From a checkpoint of a small image FSQ autoencoder.
Model: encoder arch convnext, encoder activation gelu, encoder depths [2, 5, 5], decoder norm groupnorm, decoder activation gelu.
Data: trained on photos of plants, animals and fungi (iNaturalist), 77898 training examples, 15.8 epochs.
Rows from block 9 of the encoder of a small image FSQ autoencoder, named by matrix and row number. Rows with one number within an expert belong to one neuron, the router's apart. Each number is 128 + 24 x the weight over its row's rms, rounded and kept within 0 to 255. All counts start at 0.
After each expert's rows are labels from the 100 images, of 14976, where the router gives the expert most weight on average: "peak at" is the part of the image that holds the peak. Only what is clearly more common there than usual is listed. The data: photos of plants, animals and fungi (iNaturalist). In brackets: how many of the 100.
# router: router (encoder.blocks.9.mlp.router.weight, 32x256, trained with AdamW), inputs 64-127
# up: expert up (encoder.blocks.9.mlp.up, 32x64x256), inputs 64-127
# down: expert down (encoder.blocks.9.mlp.down, 32x256x64, transposed), outputs 64-127

# expert 25
router.25 [134 131 107 108 129 156 134 163 127 151 139 138 171 135 144 132 116 121 165 141 131 135 132 120 124 128 155 118 157 145 114  23 128 127 149 154 135 120 164  68 137 133 139 138 120 123 165 117 153 101 146  54 125 149 139 130 104 132  82 109 138 141 148 174]
up.0 [144 130 108 163 103 154 138 155 146 107 150 173 128 121 176 145 147 122 122 128 125 129 121 135 163 131 113 106 132 144 116 124 125 121 132 174 110 108 152  60 167 136 116 172 103 134 127  76 161 106 151 110 137 147 130 128 165 142 103 139 133 137 122 171]
down.0 [145 135 121 151 101 115 138 139 135  98 137 116 150 113 108 179 187 136 152 101 149 119 130 107 108 107 147 141 133  92 134 111 130 131 139  68 136 139 103 127 124 127 132 145 140 140 133 188 147 129 125 107  96 116 151 135 155 123 120 150 113 136 132 106]
up.1 [152 146 118 140 130 128  98 113  97 107 154 191 107 134 108 108 101 132 118 131 128  71 125 151 148 149 154 117 112  99 124  91  90 107 148 126 149  99 136 182 150 153 133 150 114 118 137 124 121 102  87 147 172 105 146 111 121 130 150  92  87 115 145  90]
down.1 [153 116 161 146 126 121 125 130 117 169 157 145  84 123 159 160  88 123 135 131 135 155 168 111 143 125 147 146 107 161 157  69 137 118  95 107 130 119 124 146 107 123 127 111 107 172  61 147 111 100 139 126  95 115 118 144 157 115  79 111 121 122 111 131]
peak at: top centre (37)

# expert 19
router.19 [135 118 152  81 157  78 129 107 139 110 153 137 176 152 113 136 157 130 131 124 111 168 125 139 128 117 123 134 133 129 127 107 129 125  88 163 146 126 121 117 143 121 173 126 125 124 132 109 145  75 120 123 107 137 156 115  98 132 129 124 147 131 120  95]
up.0 [117 140 181 102 153 151 143 171 113 152 115 145 168 141 142 169  91 144 143 144 129 120  92 135 162 101 133 151 117 166 142  87 139 123 149 127 124 133 138 117 110 109 113 173 156 127 142  94 141 110  78 111 126 143 133 134 116 177 115 141 172 142 117 150]
down.0 [131 123  92 145 126 134 148 117 123  98  74 133 145 108  86  92 116 154 128 103 120 108 115 131 117 108 147 141 106 124 126 145 147  95 141 134 123 127 132  77 135 146 103 174 120 133 124  81 123 146 135 172 168 122 125 130 143 113 174 129 115 107 108  94]
up.1 [145 139 125 164 130 146 130 132 100 107  87 134 114 109 153 111 133 155 158  53 145 119 113 129 133 133 131 169 196 152 118  99 127 137 106 155 149 136  94 135 137 116 127 103 113 120 123 147 122 121 104 138 136 143 116 108 132 136 137 142 119  98 142 103]
down.1 [123 127 150 146 100 104 141 142 111 162 162 137 104 130 131 100  71 132 125 118 159 152 124 126 125 137  88 166 140 155 137  97  96 137 108  74 147 110 113 130 141 172 112 117 118 134 139 114 113 120 117 147 136 119  83 114 133 131 129 129 139 131 155 130]
peak at: centre (54)

# expert 3
router.3 [ 80 131 146 124 144 114 103 110 176 142 141  87 145 122  45 126 135 164 142 115 124 117 143 128 153 116 116 110 150 137 129 102 143 134 140 126 157 120  44 129 140 130 134  88 134 138 126 121 117 167 129  97 147 129 127 128 117 132 141 151 167 127  97 130]
up.0 [115 178 134 157 113 120 106 148 171 137 124 120 160 109 108 160 155 137 123 119 133  98 103 110 113 123 105 127 126 120 135 143 101 133 127 179 116 104 116 125  95  91 135  68 124 105 172 125 114 161 142 144 121 143 125 110 157 139 112 156 117 113  90  85]
down.0 [134 106 125 139 152 152 115 121 136 105  74 103 115 121 101  84 135 138 114 140 139 136 118 127  89 129 139 102 143  88 115 148 116 134 116 125 139 131 168 128 115 104 133 130 126 129 169 125 140  76 133  84 140 109 108 129 123 167 138 136 138  93 128 126]
up.1 [ 92 112 165 127 123 182 108 145  86 151  69  99 152 103 155 137 103 150 157 118 109  89 132 158 162 152 162 116 128 150 136  96 151 121 157 160 106 119  96 128 129 120 133 108 120 137 138 136 126 146 125 127 146 110  93 141 117 144 120 154 153 136 131 120]
down.1 [121 147 169 101 147 133 154 117 122 108 137 159 132 135 102 100  82 135  94 169 147 110  98 116 111 116 155 147 112 103 155 137 132 137 111  83 107 107 153 121 148 112 132 127 132 116  65  98 136 108 145 129 177 147  82 137 150 134 125 146  90 133 136 148]
peak at: middle right (30)

# expert 20
router.20 [115 141 142 113 125 156 155 146  93 148 159 165 128 151 134 116 141 147 137 134 134 109 143 114 132 144 149 120 160 132 136 131 136 136 125 126 121 144 124 127 137 136 172 144 128 128 125 131 144 120 133 111 130 160 177 132 131 128 118 113 160 128 123 148]
up.0 [149 122 136 149 182 105 102  78 111  99 153 144 169 155 103 123 160 142 103 128 137 109 133 148 101 139 117 122  66 127 118 134 167 132 145 113 111 114  93 156 124 112 169  79 139 113 153  95 161 141 100  81 130  91 130 134 112 128 151 123 150  99 138 159]
down.0 [113 122 119 140 122  63 164 145 109  66 175 135 174 136 191 117  91 117 143 126 160 109 126 142 126 115 116 127 105 121 124  95 123 159 148 149 160 126 158 125 130 143 141 136 145 125 172  95 123 103 115 124 136 148 127 123 140 122 125 156 138 114 125 136]
up.1 [ 91 157  63 131 139 161 157 159 159  86 115 159  90 119 185 159 134 117 155 105 133 130 128 106 123 146 130 132 142 128 137 121 118 116 154 109 148 131 101 131 127 120 121 172 135 115  75 134 131  91 171 127 133 117 144 138 136 166 115 151 152 140 119 158]
down.1 [115 116  91 150 117 114 131 143 101 150 161 150 140 139  98 187 144 127 169 108 154  83 102 145 149 130 139 102 110 134 110 143 120 139 156 119 130 108 131 142 133 116 147 146 147 147 121 154 164 120 139 161 102 127 121 123 115 152 130 104 130  94  97 123]
peak at: centre (62)

# expert 22
router.22 [150 114 117 138  53  79 153 168 139 141 161 126  85 114 139 118  81 137 114 131 167 117 127 144 100 129 156  98 134  92 127 155 102 129 101 138 134 134  94 131 108 125 133 128 102 127 114 137  96 130 122 214 113 117 170 120 104 132 157 119 124 129 134 139]
up.0 [151 163 142  77 143 165 178 136 164 108 154 140 125 138 120 136 150  97 106 119 135 141 144 168 166 122 147 160 120 138 145 113 144 131 111 167 143 153 143 124 131 109 108 142 115 124 103 141 155 115 133 101 113 125 188 131  57 159  69 133 120 131 135 114]
down.0 [120 134 162 147 144 152  70 108 104 162 157 116 109 136 132 125  99 109 142 122 164 119 149 159 142 132  80 123 128 132 124  91 129 131 166 175 144  98 145 131 131 150 147 139 126 131 156 120 145 184 125 130  89 131 122 114 128 131  90 110 127 119 135 126]
up.1 [122 113 116 101  99 140 200 166 128 173 150 146 139 107  65  94 109 130 151 122  95 135 112 116  90 125 143 102 142 108 126 170 109 114 121 119 137 114 115  66 137 141  73 117 126 130 162 118 111 139 115 141 122 130 116 139 100  91 111 100 163 152 137 130]
down.1 [111 100 100 109  90 120 114 155 132 163 124 122 152 116 150 131 133 131 128 135 151  99 140 142 146 154 109 132 115 171 155  61 131 139 129 173 140 144 119 134 149 131 124 159 120 136 151  91 118 147 178 136 107 123  74 153  95 136  92 135 163 136 123 115]
peak at: middle left (32); top left (29)

# expert 11
router.11 [123 134 141 142 155  97  94 139 145 142 125 160 119 135 123 156 114 122 148 116 120 128 141 132  91 133 132 110 101 132 101 132 160 140 140 136 142 135 154 167 123 140 118 163 125 130 122 120 105 104 124 116 128 146 122 139 163 136 145 151 153 127 136 125]
up.0 [135  97  99 140  97 135 145 130  67  99 165 133 133 128  62 110 117 124 149  82 144 130 132 143 129 152 116 115 115 141 115 163 123 102 113 126 131 131 170 112  84 123 157 116 147 131 103 138 123 145 126 117 175 132 105 115 134 145 125 142  95 145 106  85]
down.0 [120 120 188 131 101 113 116 135 132 137 200 110 150 152 171 160  79 145 140 127 107 136 116 142 126 143  98 108 118 160 126 140 128 129 122  97 145 137 105 147 124 131 163 143 147 126 135 122 167 102 131  89 125 145 141 145 141 127 123 124 142 155 136 147]
up.1 [109 129 116 130 134 132 140  69 137 120 138  96  82 137 135 117 150 140 109 140 127 131 113 117 164 116 159 135 107 149 124 120 115 120 111 138 125 125 134 119 116 133 116 147 147 112 170 182 170 148 114 111 142 140 128 125 109 132 173 142 138 106 107  68]
down.1 [141 137 183 159 136 123  45 136 161 133 133 110 113 138 135 159 115 145 141  64 142 132 149 113 125 145  98 156 136  98 137 174 118  94 138 104 102 124 129 156 141 130 144 109 129 117 141 102 140 128 143 134 143 133 139 132 104 146 106 140 145 123 162 128]
peak at: top right (40)

# expert 12
router.12 [114 129  92 124  53  96 134 155 132 139 148  83  85 112 105 129 104 155 118 144 149 115 145 129 132 132 149 168 148 145 150 123 133 124 151 132 121 124  78 118 123 131 134 121 109 122 112 125 167 130 121 172 108 113 148 120 120 102 115 117  86 122 136  82]
up.0 [119 118 160 132 152 146 131 114 170  76 149 151  96 151 127 124 163 138 138 140 123 158 145 153 104 168 162 106 127 147 124  66 181 118 157 103 105  94 146 120 143 162 152 136 122 143 125 135 143 128 141 129 118 143 117 122 153 133 128 126 138 121 127 128]
down.0 [115 116 168 155 168 114 132 125 117 123  93 174 119 125 126 170 105 113 138 136 125 115 148 145 135 142 161 165 100 152 107 121 145 113 128 154 117 141 141 136 145 138 121 119 113 136 139 158 125 132 145 104 137 120 153 152 113 130 121 118 131 130 144 102]
up.1 [139 136 117 101 170 129  88 177 146 141 124 172 170 126 125 189 102 160 147 116 127 130 145 119 141 103 117  98 126 130 133  73 116 100 156 126 159 121  99  78 127 133 109 116 133 129 102 134 116 133 127  84 113 169 149  95 122 138 116  89 124  93 120 142]
down.1 [143 108  84 107 149 130 156 105 143 168 123 115  73 113 110  57 110 117 118 109 109 107 118 138 126 145 129 151 103 126 117 141 107 108 130 128 103  80 112 102 157 124 108 144 117 135 142 163 130 112 146 131 154 135 123 129 100 115 117 140 142 122 125  97]
peak at: bottom centre (42)

# expert 17
router.17 [166 115 103 143  98 182 122 139  97  86 115 116 131 125 133 149 203 159  72 116 142 104 121 140 160 127 146 175 109 133 105  90 124 132 139 129 103 112 146 136 145 125 129 143 127 128  90 104 129 107 123 142 136 114 171 127 167 127  79 134 125 122 126 175]
up.0 [151 104 143 105  98 166  83 119 123 104 165 154 148 137  73 103 161 142 133 157 135 115 141 128 164 129 118 134 155 135 126 191 140 123 159 141 132 114 116 111 133 110 174 152 162 129 108 107 135 136  95 123 126  74 114 115 158 112 132 126 124 139 136 173]
down.0 [128 139 159 119  77 123 124 128 172 140 179 153 143 138 176 130 152 123 156 112 119 150 142 156 137 135  97 130  87 111 112 166 166 132 150 125 115 108 121 115 131 128 109 135 154 124 117 122 113  96 143  82 135 127 155 116 144 115  80 122 144 123 159 121]
up.1 [192 155 155 121 131 128  96 145 147 113  74 114  99 159 114 101 104 130 140 148 132 135 102  95 120 143 126  74  83 117 109 155 122 146  69 146 136 125 186 172 111 143 139 124  95 115 120 136 129 128 111 111 144  93 116 135 114 105 148 112 124 121 174 104]
down.1 [112 139 113 128 151 124 110 102 125 133  95 139 111 117 126 155 140 130 121 133 114 123 142 119 112 160 159 129 129 133 112  44 149 110  80  89 133 134 183 115 116 117 171 105 127 120 126 124 128 165 172 137 139 117  92 132 139 103 116 108 120 130 148 121]
peak at: middle left (47)