{
  "crop_scale_min": 1,
  "encoder_arch": "convnext",
  "encoder_experts_per_token": 2,
  "encoder_kernel_size": 5,
  "decoder_weight_standardization": true,
  "decoder_upsampling": "nearest_conv",
  "precondition_frequency": 10,
  "max_precond_dim": 1024,
  "epochs": 15.8,
  "lr_schedule": "wsd"
}
Rows from block 5 of the encoder of a small image FSQ autoencoder, named by matrix and row number. Rows with one number within an expert belong to one neuron, the router's apart. Each number is 50 + 10 x the weight over its row's rms, rounded and kept within 0 to 99. All counts start at 0.
After each expert's rows are labels from the 100 images, of 14976, where the router gives the expert most weight on average: "strongest on" is what is common among them. Only what is clearly more common there than usual is listed. The data: photos of plants, animals and fungi (iNaturalist). In brackets: how many of the 100.
# router: router (encoder.blocks.5.mlp.router.weight, 32x128, trained with AdamW), inputs 64-127
# up: expert up (encoder.blocks.5.mlp.up, 32x32x128), inputs 64-127
# down: expert down (encoder.blocks.5.mlp.down, 32x128x32, transposed), outputs 64-127

# expert 16
router.16:46 60 54 67 55 47 50 59 56 62 71 57 60 52 58 53 55 49 50 57 47 49 53 45 52 40 56 60 44 36 55 51 56 35 40 68 34 51 52 48 64 55 42 50 54 45 50 41 70 42 52 68 44 52 43 70 52 50 28 51 62 59 62 42
up.0:45 44 59 40 50 44 33 59 42 52 36 53 39 47 38 44 58 47 52 62 65 53 60 58 35 52 68 39 62 46 41 45 65 57 56 48 59 44 45 51 56 45 58 67 45 60 56 56 55 39 51 60 76 42 42 60 20 41 60 71 50 60 44 53
down.0:53 43 50 37 31 33 59 45 47 49 54 68 57 57 54 31 46 47 44 45 58 40 50 39 47 48 55 54 62 67 67 64 33 46 41 39 58 61 56 43 45 47 55 58 67 39 64 51 49 39 43 46 47 59 35 54 48 73 28 40 63 68 52 47
up.1:65 45 50 62 60 52 54 50 49 53 40 43 44 43 33 54 51 40 67 81 45 57 28 53 58 57 51 42 30 39 48 56 50 32 56 66 40 36 44 61 55 44 48 44 58 39 52 54 45 50 58 59 61 47 60 47 50 50 68 38 36 38 58 56
down.1:30 56 48 35 58 68 39 38 50 41 30 41 49 53 52 64 39 47 39 38 45 83 62 61 54 51 50 49 46 47 53 38 53 53 59 59 62 42 44 57 60 55 54 63 43 52 28 48 38 55 71 59 53 60 54 58 51 34 62 74 40 45 63 34
strongest on: phylum Arthropoda (65); class Insecta (59)

# expert 13
router.13:55 47 48 55 45 45 40 43 57 37 26 53 45 42 56 58 64 41 49 48 41 47 37 83 55 67 54 45 57 44 51 53 52 45 60 37 35 54 47 53 52 38 44 51 55 44 51 50 53 48 43 49 49 49 51 45 53 54 67 60 22 58 46 56
up.0:60 65 53 46 55 42 63 40 47 56 43 56 48 54 87 38 48 62 31 60 47 54 73 54 43 51 46 64 48 48 49 43 37 56 57 48 41 36 38 48 50 43 53 33 47 48 53 55 48 60 41 52 42 38 37 37 58 58 74 45 43 55 66 39
down.0:69 55 51 56 35 48 53 42 51 53 58 44 47 52 53 20 66 66 48 44 61 43 55 49 71 43 48 41 51 28 61 42 55 64 65 42 60 53 63 43 54 50 48 43 42 55 31 43 31 51 48 53 47 46 45 48 57 70 54 47 34 64 47 59
up.1:44 54 67 59 59 48 40 47 51 47 53 34 44 58 33 48 54 57 47 55 50 61 54 45 61 55 53 63 66 46 55 60 45 49 49 72 42 49 60 32 56 46 29 47 62 37 54 56 44 40 49 47 54 61 23 58 43 52 56 11 40 49 57 41
down.1:61 46 56 65 44 45 50 41 55 48 55 56 40 41 58 51 58 40 59 45 58 72 34 64 55 43 61 49 38 56 50 57 57 48 36 59 63 45 49 54 78 49 54 60 30 49 52 41 58 36 37 59 54 53 25 61 46 51 65 52 51 49 44 67
strongest on: phylum Arthropoda (74); class Insecta (72)

# expert 17
router.17:55 47 46 50 48 53 46 65 59 51 60 60 55 44 40 59 42 34 49 46 50 76 38 36 51 40 60 51 68 44 51 50 54 31 42 33 31 53 43 37 44 51 45 43 47 47 57 44 76 58 50 55 45 56 46 66 67 57 49 57 29 58 37 51
up.0:42 58 58 57 47 49 54 45 50 56 63 72 46 53 42 54 43 33 60 63 48 52 49 55 47 53 62 51 47 39 68 38 42 55 63 72 62 30 54 47 48 58 58 29 36 51 32 53 84 65 50 53 68 48 45 65 54 53 49 55 53 48 42 58
down.0:53 49 40 41 61 39 39 64 63 46 68 47 55 47 51 54 57 64 47 63 51 50 61 57 31 54 55 65 63 33 46 66 43 55 34 56 63 48 49 35 42 68 45 56 60 58 38 54 53 53 61 53 50 55 44 54 47 40 58 66 35 33 53 59
up.1:53 48 27 50 59 54 43 59 61 44 53 59 51 37 66 51 49 40 55 42 39 68 47 54 35 37 59 47 44 54 57 43 48 53 46 41 23 27 43 53 49 54 48 54 58 53 34 32 60 51 50 33 44 47 61 62 68 55 49 57 55 70 28 78
down.1:47 60 56 55 52 54 45 55 62 56 46 51 71 45 46 46 40 44 52 62 49 51 62 52 40 47 36 38 41 40 49 41 49 44 36 33 49 42 52 32 49 42 50 62 53 34 38 64 69 44 57 46 56 59 43 50 37 69 46 67 21 65 56 54
strongest on: order Charadriiformes (26)

# expert 24
router.24:41 56 45 56 28 34 44 58 45 56 64 63 57 45 42 55 58 58 56 47 45 41 40 67 51 60 64 47 70 38 55 55 56 57 45 49 39 54 61 49 60 50 45 47 51 49 47 45 55 27 43 40 44 48 54 53 64 56 32 49 18 53 50 53
up.0:36 64 49 44 41 65 29 57 42 43 38 55 45 46 54 55 65 47 61 55 67 44 37 55 51 64 52 47 35 56 51 48 52 42 60 71 42 62 54 51 51 54 48 67 56 44 46 51 60 47 48 45 34 55 52 33 51 47 41 72 54 55 60 47
down.0:54 62 40 65 49 21 68 62 48 54 37 61 42 57 50 51 49 62 48 52 58 39 60 50 54 39 59 55 41 45 56 39 49 59 49 59 44 29 49 54 42 53 51 52 47 54 39 60 33 54 63 51 59 49 35 61 25 52 39 59 40 54 66 67
up.1:43 44 73 43 53 53 49 59 65 48 56 54 56 42 69 50 43 78 58 51 33 43 51 31 46 36 50 36 48 48 48 49 53 52 36 39 44 44 48 52 35 53 49 55 42 52 62 48 52 43 57 33 56 56 53 55 46 45 42 43 61 49 37 54
down.1:56 56 44 42 51 36 52 36 53 61 69 36 42 47 42 65 55 54 53 40 48 49 37 47 42 50 39 41 52 60 47 49 51 59 47 61 50 64 48 63 35 42 55 37 43 55 54 65 57 43 45 67 56 47 57 63 57 47 47 60 59 46 45 37
strongest on: order Charadriiformes (26)

# expert 5
router.5:53 44 45 35 36 38 44 81 58 46 55 49 38 53 50 53 52 51 46 46 41 48 65 64 46 67 52 50 80 47 54 47 44 46 48 46 52 48 55 58 44 49 46 48 52 53 48 53 65 55 43 59 48 48 53 31 32 47 46 55 36 37 37 36
up.0:39 42 65 45 44 23 58 60 46 37 42 55 55 36 47 60 50 66 55 49 42 56 52 29 55 56 49 49 63 49 47 39 28 55 68 33 53 49 46 33 59 47 53 47 56 38 61 34 56 55 42 52 70 63 40 63 57 49 60 38 41 47 24 68
down.0:66 62 34 53 34 54 56 47 56 54 46 42 37 69 57 66 52 63 55 51 42 48 46 51 63 42 39 52 50 34 44 68 52 45 63 77 65 42 51 32 51 51 56 54 35 37 55 56 63 47 50 32 42 48 42 48 64 46 42 75 45 55 53 53
up.1:49 51 49 60 63 51 43 50 54 56 56 61 64 39 32 62 50 50 37 38 64 42 42 26 58 58 46 34 50 56 37 49 49 53 53 67 51 42 67 48 41 48 41 46 38 37 62 50 53 50 45 45 42 51 59 48 28 53 52 41 63 42 49 50
down.1:50 54 48 62 40 28 36 62 63 45 45 48 60 65 44 51 52 62 50 53 45 27 52 49 47 39 40 62 47 43 55 57 57 46 58 40 46 42 39 45 47 43 31 57 55 45 40 47 23 43 42 54 55 42 41 51 76 59 51 48 52 48 49 36
strongest on: order Passeriformes (54)

# expert 20
router.20:42 42 57 31 73 44 48 65 61 48 53 50 44 48 46 56 49 44 40 41 50 39 52 54 52 62 41 65 59 46 57 48 42 34 53 59 57 32 47 41 44 43 60 55 48 58 48 54 54 58 40 56 46 48 40 49 62 50 79 48 47 47 23 44
up.0:44 35 49 60 44 49 44 57 58 52 65 50 39 50 39 47 44 43 48 35 70 61 48 45 54 66 32 51 41 60 48 54 53 60 40 51 47 57 65 56 39 40 46 58 40 56 33 59 67 40 55 45 88 54 47 54 47 44 52 51 53 52 54 59
down.0:54 47 43 43 57 39 23 51 45 27 52 43 36 43 57 43 46 47 45 51 63 51 36 60 47 66 55 53 41 65 65 59 35 51 54 52 55 45 50 60 60 60 47 53 50 38 74 44 26 45 55 66 32 41 43 68 53 40 41 43 56 44 48 51
up.1:48 43 60 40 51 58 42 39 53 50 55 41 29 44 59 46 50 49 44 46 34 55 42 44 49 43 61 54 42 45 50 49 52 47 35 49 39 34 56 40 46 52 42 47 62 47 49 41 31 42 51 37 45 45 58 43 55 65 53 39 56 59 44 40
down.1:51 56 53 50 49 45 57 54 47 72 50 52 45 51 55 48 50 50 37 48 53 54 29 47 54 39 58 60 44 44 58 41 55 61 42 42 45 50 48 65 61 46 49 44 28 39 32 55 76 50 52 56 47 58 49 50 53 76 59 49 59 54 54 62
strongest on: class Aves (83); order Passeriformes (51)

# expert 1
router.1:47 65 47 48 46 43 58 56 29 48 39 68 40 73 54 39 42 58 32 46 48 51 51 45 57 52 32 53 47 53 68 52 49 59 55 50 39 60 61 62 57 65 46 50 51 56 37 43 50 28 66 31 41 47 51 53 66 56 42 66 29 42 54 59
up.0:58 46 49 46 34 40 54 69 49 41 41 56 64 44 58 46 53 50 51 64 54 83 45 28 53 69 38 55 39 45 44 40 44 50 44 51 30 57 59 45 51 56 35 55 67 46 56 61 46 55 76 51 52 54 57 51 55 60 59 37 61 61 46 50
down.0:45 55 47 36 32 55 63 60 51 67 40 23 49 44 50 34 49 53 43 48 46 58 49 40 59 23 43 61 66 42 58 51 47 60 37 64 50 64 62 57 38 67 62 41 47 52 58 45 55 55 45 53 52 47 41 27 47 66 46 55 46 53 35 68
up.1:55 39 50 57 69 47 51 69 54 36 53 51 55 49 37 39 63 54 47 57 55 79 46 50 57 44 40 61 48 59 40 45 41 42 62 41 50 39 66 46 38 34 38 51 52 49 52 62 56 41 43 48 34 49 37 69 33 56 49 34 50 46 32 50
down.1:53 58 51 54 50 41 34 67 52 74 52 50 34 36 43 62 42 49 38 55 35 56 48 57 34 50 36 57 52 49 50 48 50 53 46 63 70 58 55 62 52 48 55 49 43 44 38 57 64 58 56 65 60 50 43 50 47 50 52 56 65 59 57 55
strongest on: class Aves (86); order Charadriiformes (27)

# expert 21
router.21:42 50 50 37 50 35 55 50 56 56 52 37 64 46 58 48 39 29 47 48 47 45 53 48 55 25 48 48 54 44 54 44 42 60 52 29 61 67 45 51 48 52 48 27 35 42 68 57 50 68 47 34 47 49 49 39 49 31 39 57 59 40 45 36
up.0:58 55 52 23 50 57 57 49 57 56 62 52 75 54 42 23 38 54 44 49 60 39 51 56 64 67 46 42 38 48 55 39 55 50 50 64 61 32 44 54 48 62 37 49 55 52 47 47 56 49 44 57 65 52 47 44 27 47 41 41 45 52 63 51
down.0:51 48 48 65 63 48 69 52 44 62 69 50 54 64 50 55 47 41 56 42 49 48 60 45 47 63 47 32 44 42 55 57 43 35 45 58 33 40 54 55 46 42 57 30 49 47 48 54 78 30 34 44 66 55 52 62 61 51 44 41 59 56 47 36
up.1:48 44 44 35 70 47 52 47 43 46 38 63 48 47 33 63 64 46 55 48 40 40 57 62 36 42 56 47 76 51 45 49 52 65 40 58 49 52 56 49 56 52 59 63 53 56 52 49 47 57 47 67 53 53 44 68 45 62 62 74 30 47 35 54
down.1:52 53 23 73 60 43 49 51 58 45 72 40 44 38 55 62 73 44 52 51 55 52 35 58 43 49 46 50 47 32 46 36 50 71 50 51 46 56 43 37 58 57 47 50 57 36 61 54 40 44 68 40 63 39 52 52 56 52 49 66 55 53 40 31
strongest on: class Aves (84)