From a checkpoint of a small image FSQ autoencoder: 32-pixel images, decoder norm groupnorm.
Rows from expert 27 of block 4 of the encoder, named by matrix and row number. Rows with one number belong to one neuron. Each number is 128 + 24 x the weight over its row's rms, rounded and kept within 0 to 255. All counts start at 0. Numbers have three digits each. After the name is the row's rms in percent of the matrix's.
# up: expert up (encoder.blocks.4.mlp.up, 32x32x128), inputs 0-127
# down: expert down (encoder.blocks.4.mlp.down, 32x128x32, transposed), outputs 0-127
up.18 100:130147149125133092173116108149150110136091129119125135121128123095118118142150149167104098143140096125147074157162126117146144140139111130113122144155119136173145133122124171118095060100128108082125106128086189122129139136131103155115155157089157133141135094120107115090128108137148186148151122117157106130139133096125144126125088085146112098167130062099102130124135147106124129162156
up.19 106:084152098127129112145115142182102107101171074167103163065115120153109115092126112115127205124157113136116141134137113139098120157130127108120097126169149137107170131131097135101103133137116138131116140118084172143100120143130139090150089127131110123101120111133128121134092138123155130125144129123124151120074141142118183107115108144099102152144143132118147149175111118166115167150114
up.20 105:094121130134137144134112132115157164118115107121123220135152139125114118113169145131118101145140130130141122164081151161117124150091119123145121134100120101095073149134128097136152134174162093129129155112123084134060125099101115120100140113150115125114120171111121110149166090101103119127130166155125136086109158120140133108140120111148117093126127111110127123148163170111120120073094
up.21 094:142115143111139142112118127101140120145142103125089143129150097123111125111113101142096086156100136132156134111122139185098104068154149140106137099142114080103089139137130119146204148134097135157129116113142139140170131098065076152115133139113126160135132138129108139134091124156112122116153105103088138140134145122124081160162112138111136124126121180125131127148133189090123102095133
up.22 124:129153127123142112112142120132108160057126097164171046147103158106115124099112139139141119107131183125158120107137118124101134109176131160136136119117115110133136113109108142137145116128146165128129123145200131134128112122178170135159110163141133138115136126117147125132143137076136151121136125109177135123108140097139149111101148127170089091140163088122180154109134119153103130142137
up.23 090:130105102104075086165117109096125128142155099087122173163137155128141136145142133143138157108167101119131149111175125108140085133127131113117105141151129100124148122164126168173116150096116129099141128112114085150138132143093157126166164131096127135148098122145121121098134107130099111159072095098166129149141085144147113081123153120125153113176091153140138080134112119129124163130143
up.24 096:194141145139137127085162143108143116162101117160128110148110139158123114130153143139118113144101129132092133128048155169135166123098130126134151152121100134118139113140079157126148174148151103153152104109138140113096145145134142176151162142158173088119172138107119108121129120141117159140142177131152131130120127139114099112084136137119114130148146076126127101143151136137162180102146
up.25 114:143156099100081110142126137126120126150130128119133066135131104106157128138141127127086093132112123121096099112109139159133140108112149122107127152100119135155107164128126128114149108129120145140157130154144145143125142150151127116091152155136126178158085140131146119116112094127139128103153132145116084161215118137143151150079100114085037094128120138165134132105134088143132127108099
up.26 106:176153133121111128196149075134125144141113158128158087104144119126090141138124129132117107101127101171100108144106093121115171145129107132143115141109106146156142121107165091122183092117147108162126118154088161135100113133109197136171132139128133142163134165106128148145180162111128118116136157131116127142177104105150135143142139136115084103109134086128135120111111121159132122152117
up.27 092:158145131128109132124101189159160189110085107156136186149123139119134148115108131114118097169138163160118144082090144154155122114088084107155145081119090140110143141126118115148137103139112130096137138102086112122124106100123130164117137133119098149102100154121100137144164156111106131152146141147138115133177121124149157091140141129178119116115119145136133072088115134135125159111128
up.28 089:091129139122116109099078151167146129149137145116159159135092117112117128136126129132143130144153119135167132122157116154165144123141151119145079132131084149126089136108123127141138076108190175124124126097108116105117120092079135132124098135108125136099152091127110155085122111152110132159160147150162157120174128123122157102128137127158118162133157097100104134167095100085077144143160
down.18 115:101083134110109120105132089124120126147101094170130159116141172166161131127119148133130137139121115117127121143159148125169091122132145116136088200099121122116136129142116110095151071143089149128127047173145172131122131096100130094164126153114124112158134167134117126156142123121101102090140152101109119185120165154137127124155112127144127103138116157148110087142126130127120129112113
down.19 096:128176115160137134088118087131114120123143158095135153103133141129110169146137118116120116116120146157128148136133123161143165107139139109128122109125138117105118147093113118077107163076155119144159093138126097137126107069130145141157114114147145143106151204136145119080144105122094140093117096154107112163166100125104098149127108133099206133150133154140145122135152135121090128161141
down.20 100:127110143150130147126086139179138160097128107126128044145087121163109118153099114110114127140106135134135106100115115135102125111135127155119164113139107109148093139148132162145151149089121101130128165127139139126101144124139159145098110103135087089126130106124115137161100127127134162098124087093093100130112132112118114092157093118145130102140113104134095113050142072100094121107106
down.21 090:111125163138113136059115101110152131091114082156133139171088087136098097120149173107154122174138109147105130110099164128130095113130135114109117091090120173151155092123110103134106122124140097120121138115123150130156129104157147129119116133136110146108114100143109120123180112113130113128110114152113135110086148125111134097132140128120053098116119061136137118132102088098141136158103
down.22 120:142132149071133136127135143139110127110100169128125203137118129119154137132145109146122163145149116133130126121119101148131109114142172151129119144164147108144140175148085159171134160106146128137124097141130138137083156140122089136166120172120167139140146148174166116087139167118101134093104154093165156147137101142137083097143104124120147126108088157113132124161148138131146149157172
down.23 094:109156141142152129157193163122111121079104098153091121122144130120140149138111135158121172145124096109133157157168084104127155091144108146081147110122113104086101091123117152054139100115138130159109134141144140090121170131155095113110151117085127110120149087119103097139104138153136110126140154153150155117117179112152159118120129109150157137156117141119154128148132114122144133109099
down.24 094:139114098113131120154106151128138140164125088122154090134099146134133103135125121119138131106113186161078113125109137131183111122138124111097139138081159086142123098139103134134139104147125115090094144128144115164086118148162076102167122143105125125147172144125103185138099132104095090111135125108084091120099161113166126119134119128137076106116123134144125104078153141122091128117146
down.25 105:132146099117092118129104156135122105121099130133167166103134119149145160067143147125167136139128094136116103120165110134122097107121159149133104173102141127155160137119112085079151147117095155165179119114130105148111119090125135130135123082130126138138061104098112132110118122127111111076158140122118131072085132083113134153119144088131146158113120092125101135140115158109110138140091
down.26 113:141102110071155079131150145140125120119079188145149147150145096151146137114119122164131138104160084118151115150159130119154097105106137148123103160124170105117105139145126111131142140066119184159154121147135112112141136114123085119159122162135133132148138120097179132165095135162157098072106102142113115112097111136151120128117134145136140134131148103169153100096131123122104123109098
down.27 101:130117175131145135164121205159110169118139123155123090113116103156149117133069115170123125160100173105119127115146152127101109117144135151104152136162142103142111115149147150164163070114174090105137124118110113106125138100160139118111127119151123122168119106134100121116121164171139159125127129120140134141078198126178142121122111148129133128143137119128097105121158158127125131144106
down.28 096:124139142126150130127108112108142128155095146165055102153131159104174141189155111118134148131069160117128147118179143140113085137108124097123130116147122154139159113178172162108156087077077148122147128138150107145084151111117101122119148124124111132133155156140151084107156100128123104104103165151145163127119114140124108141124126146128153141140106134112150133134131157125140108116092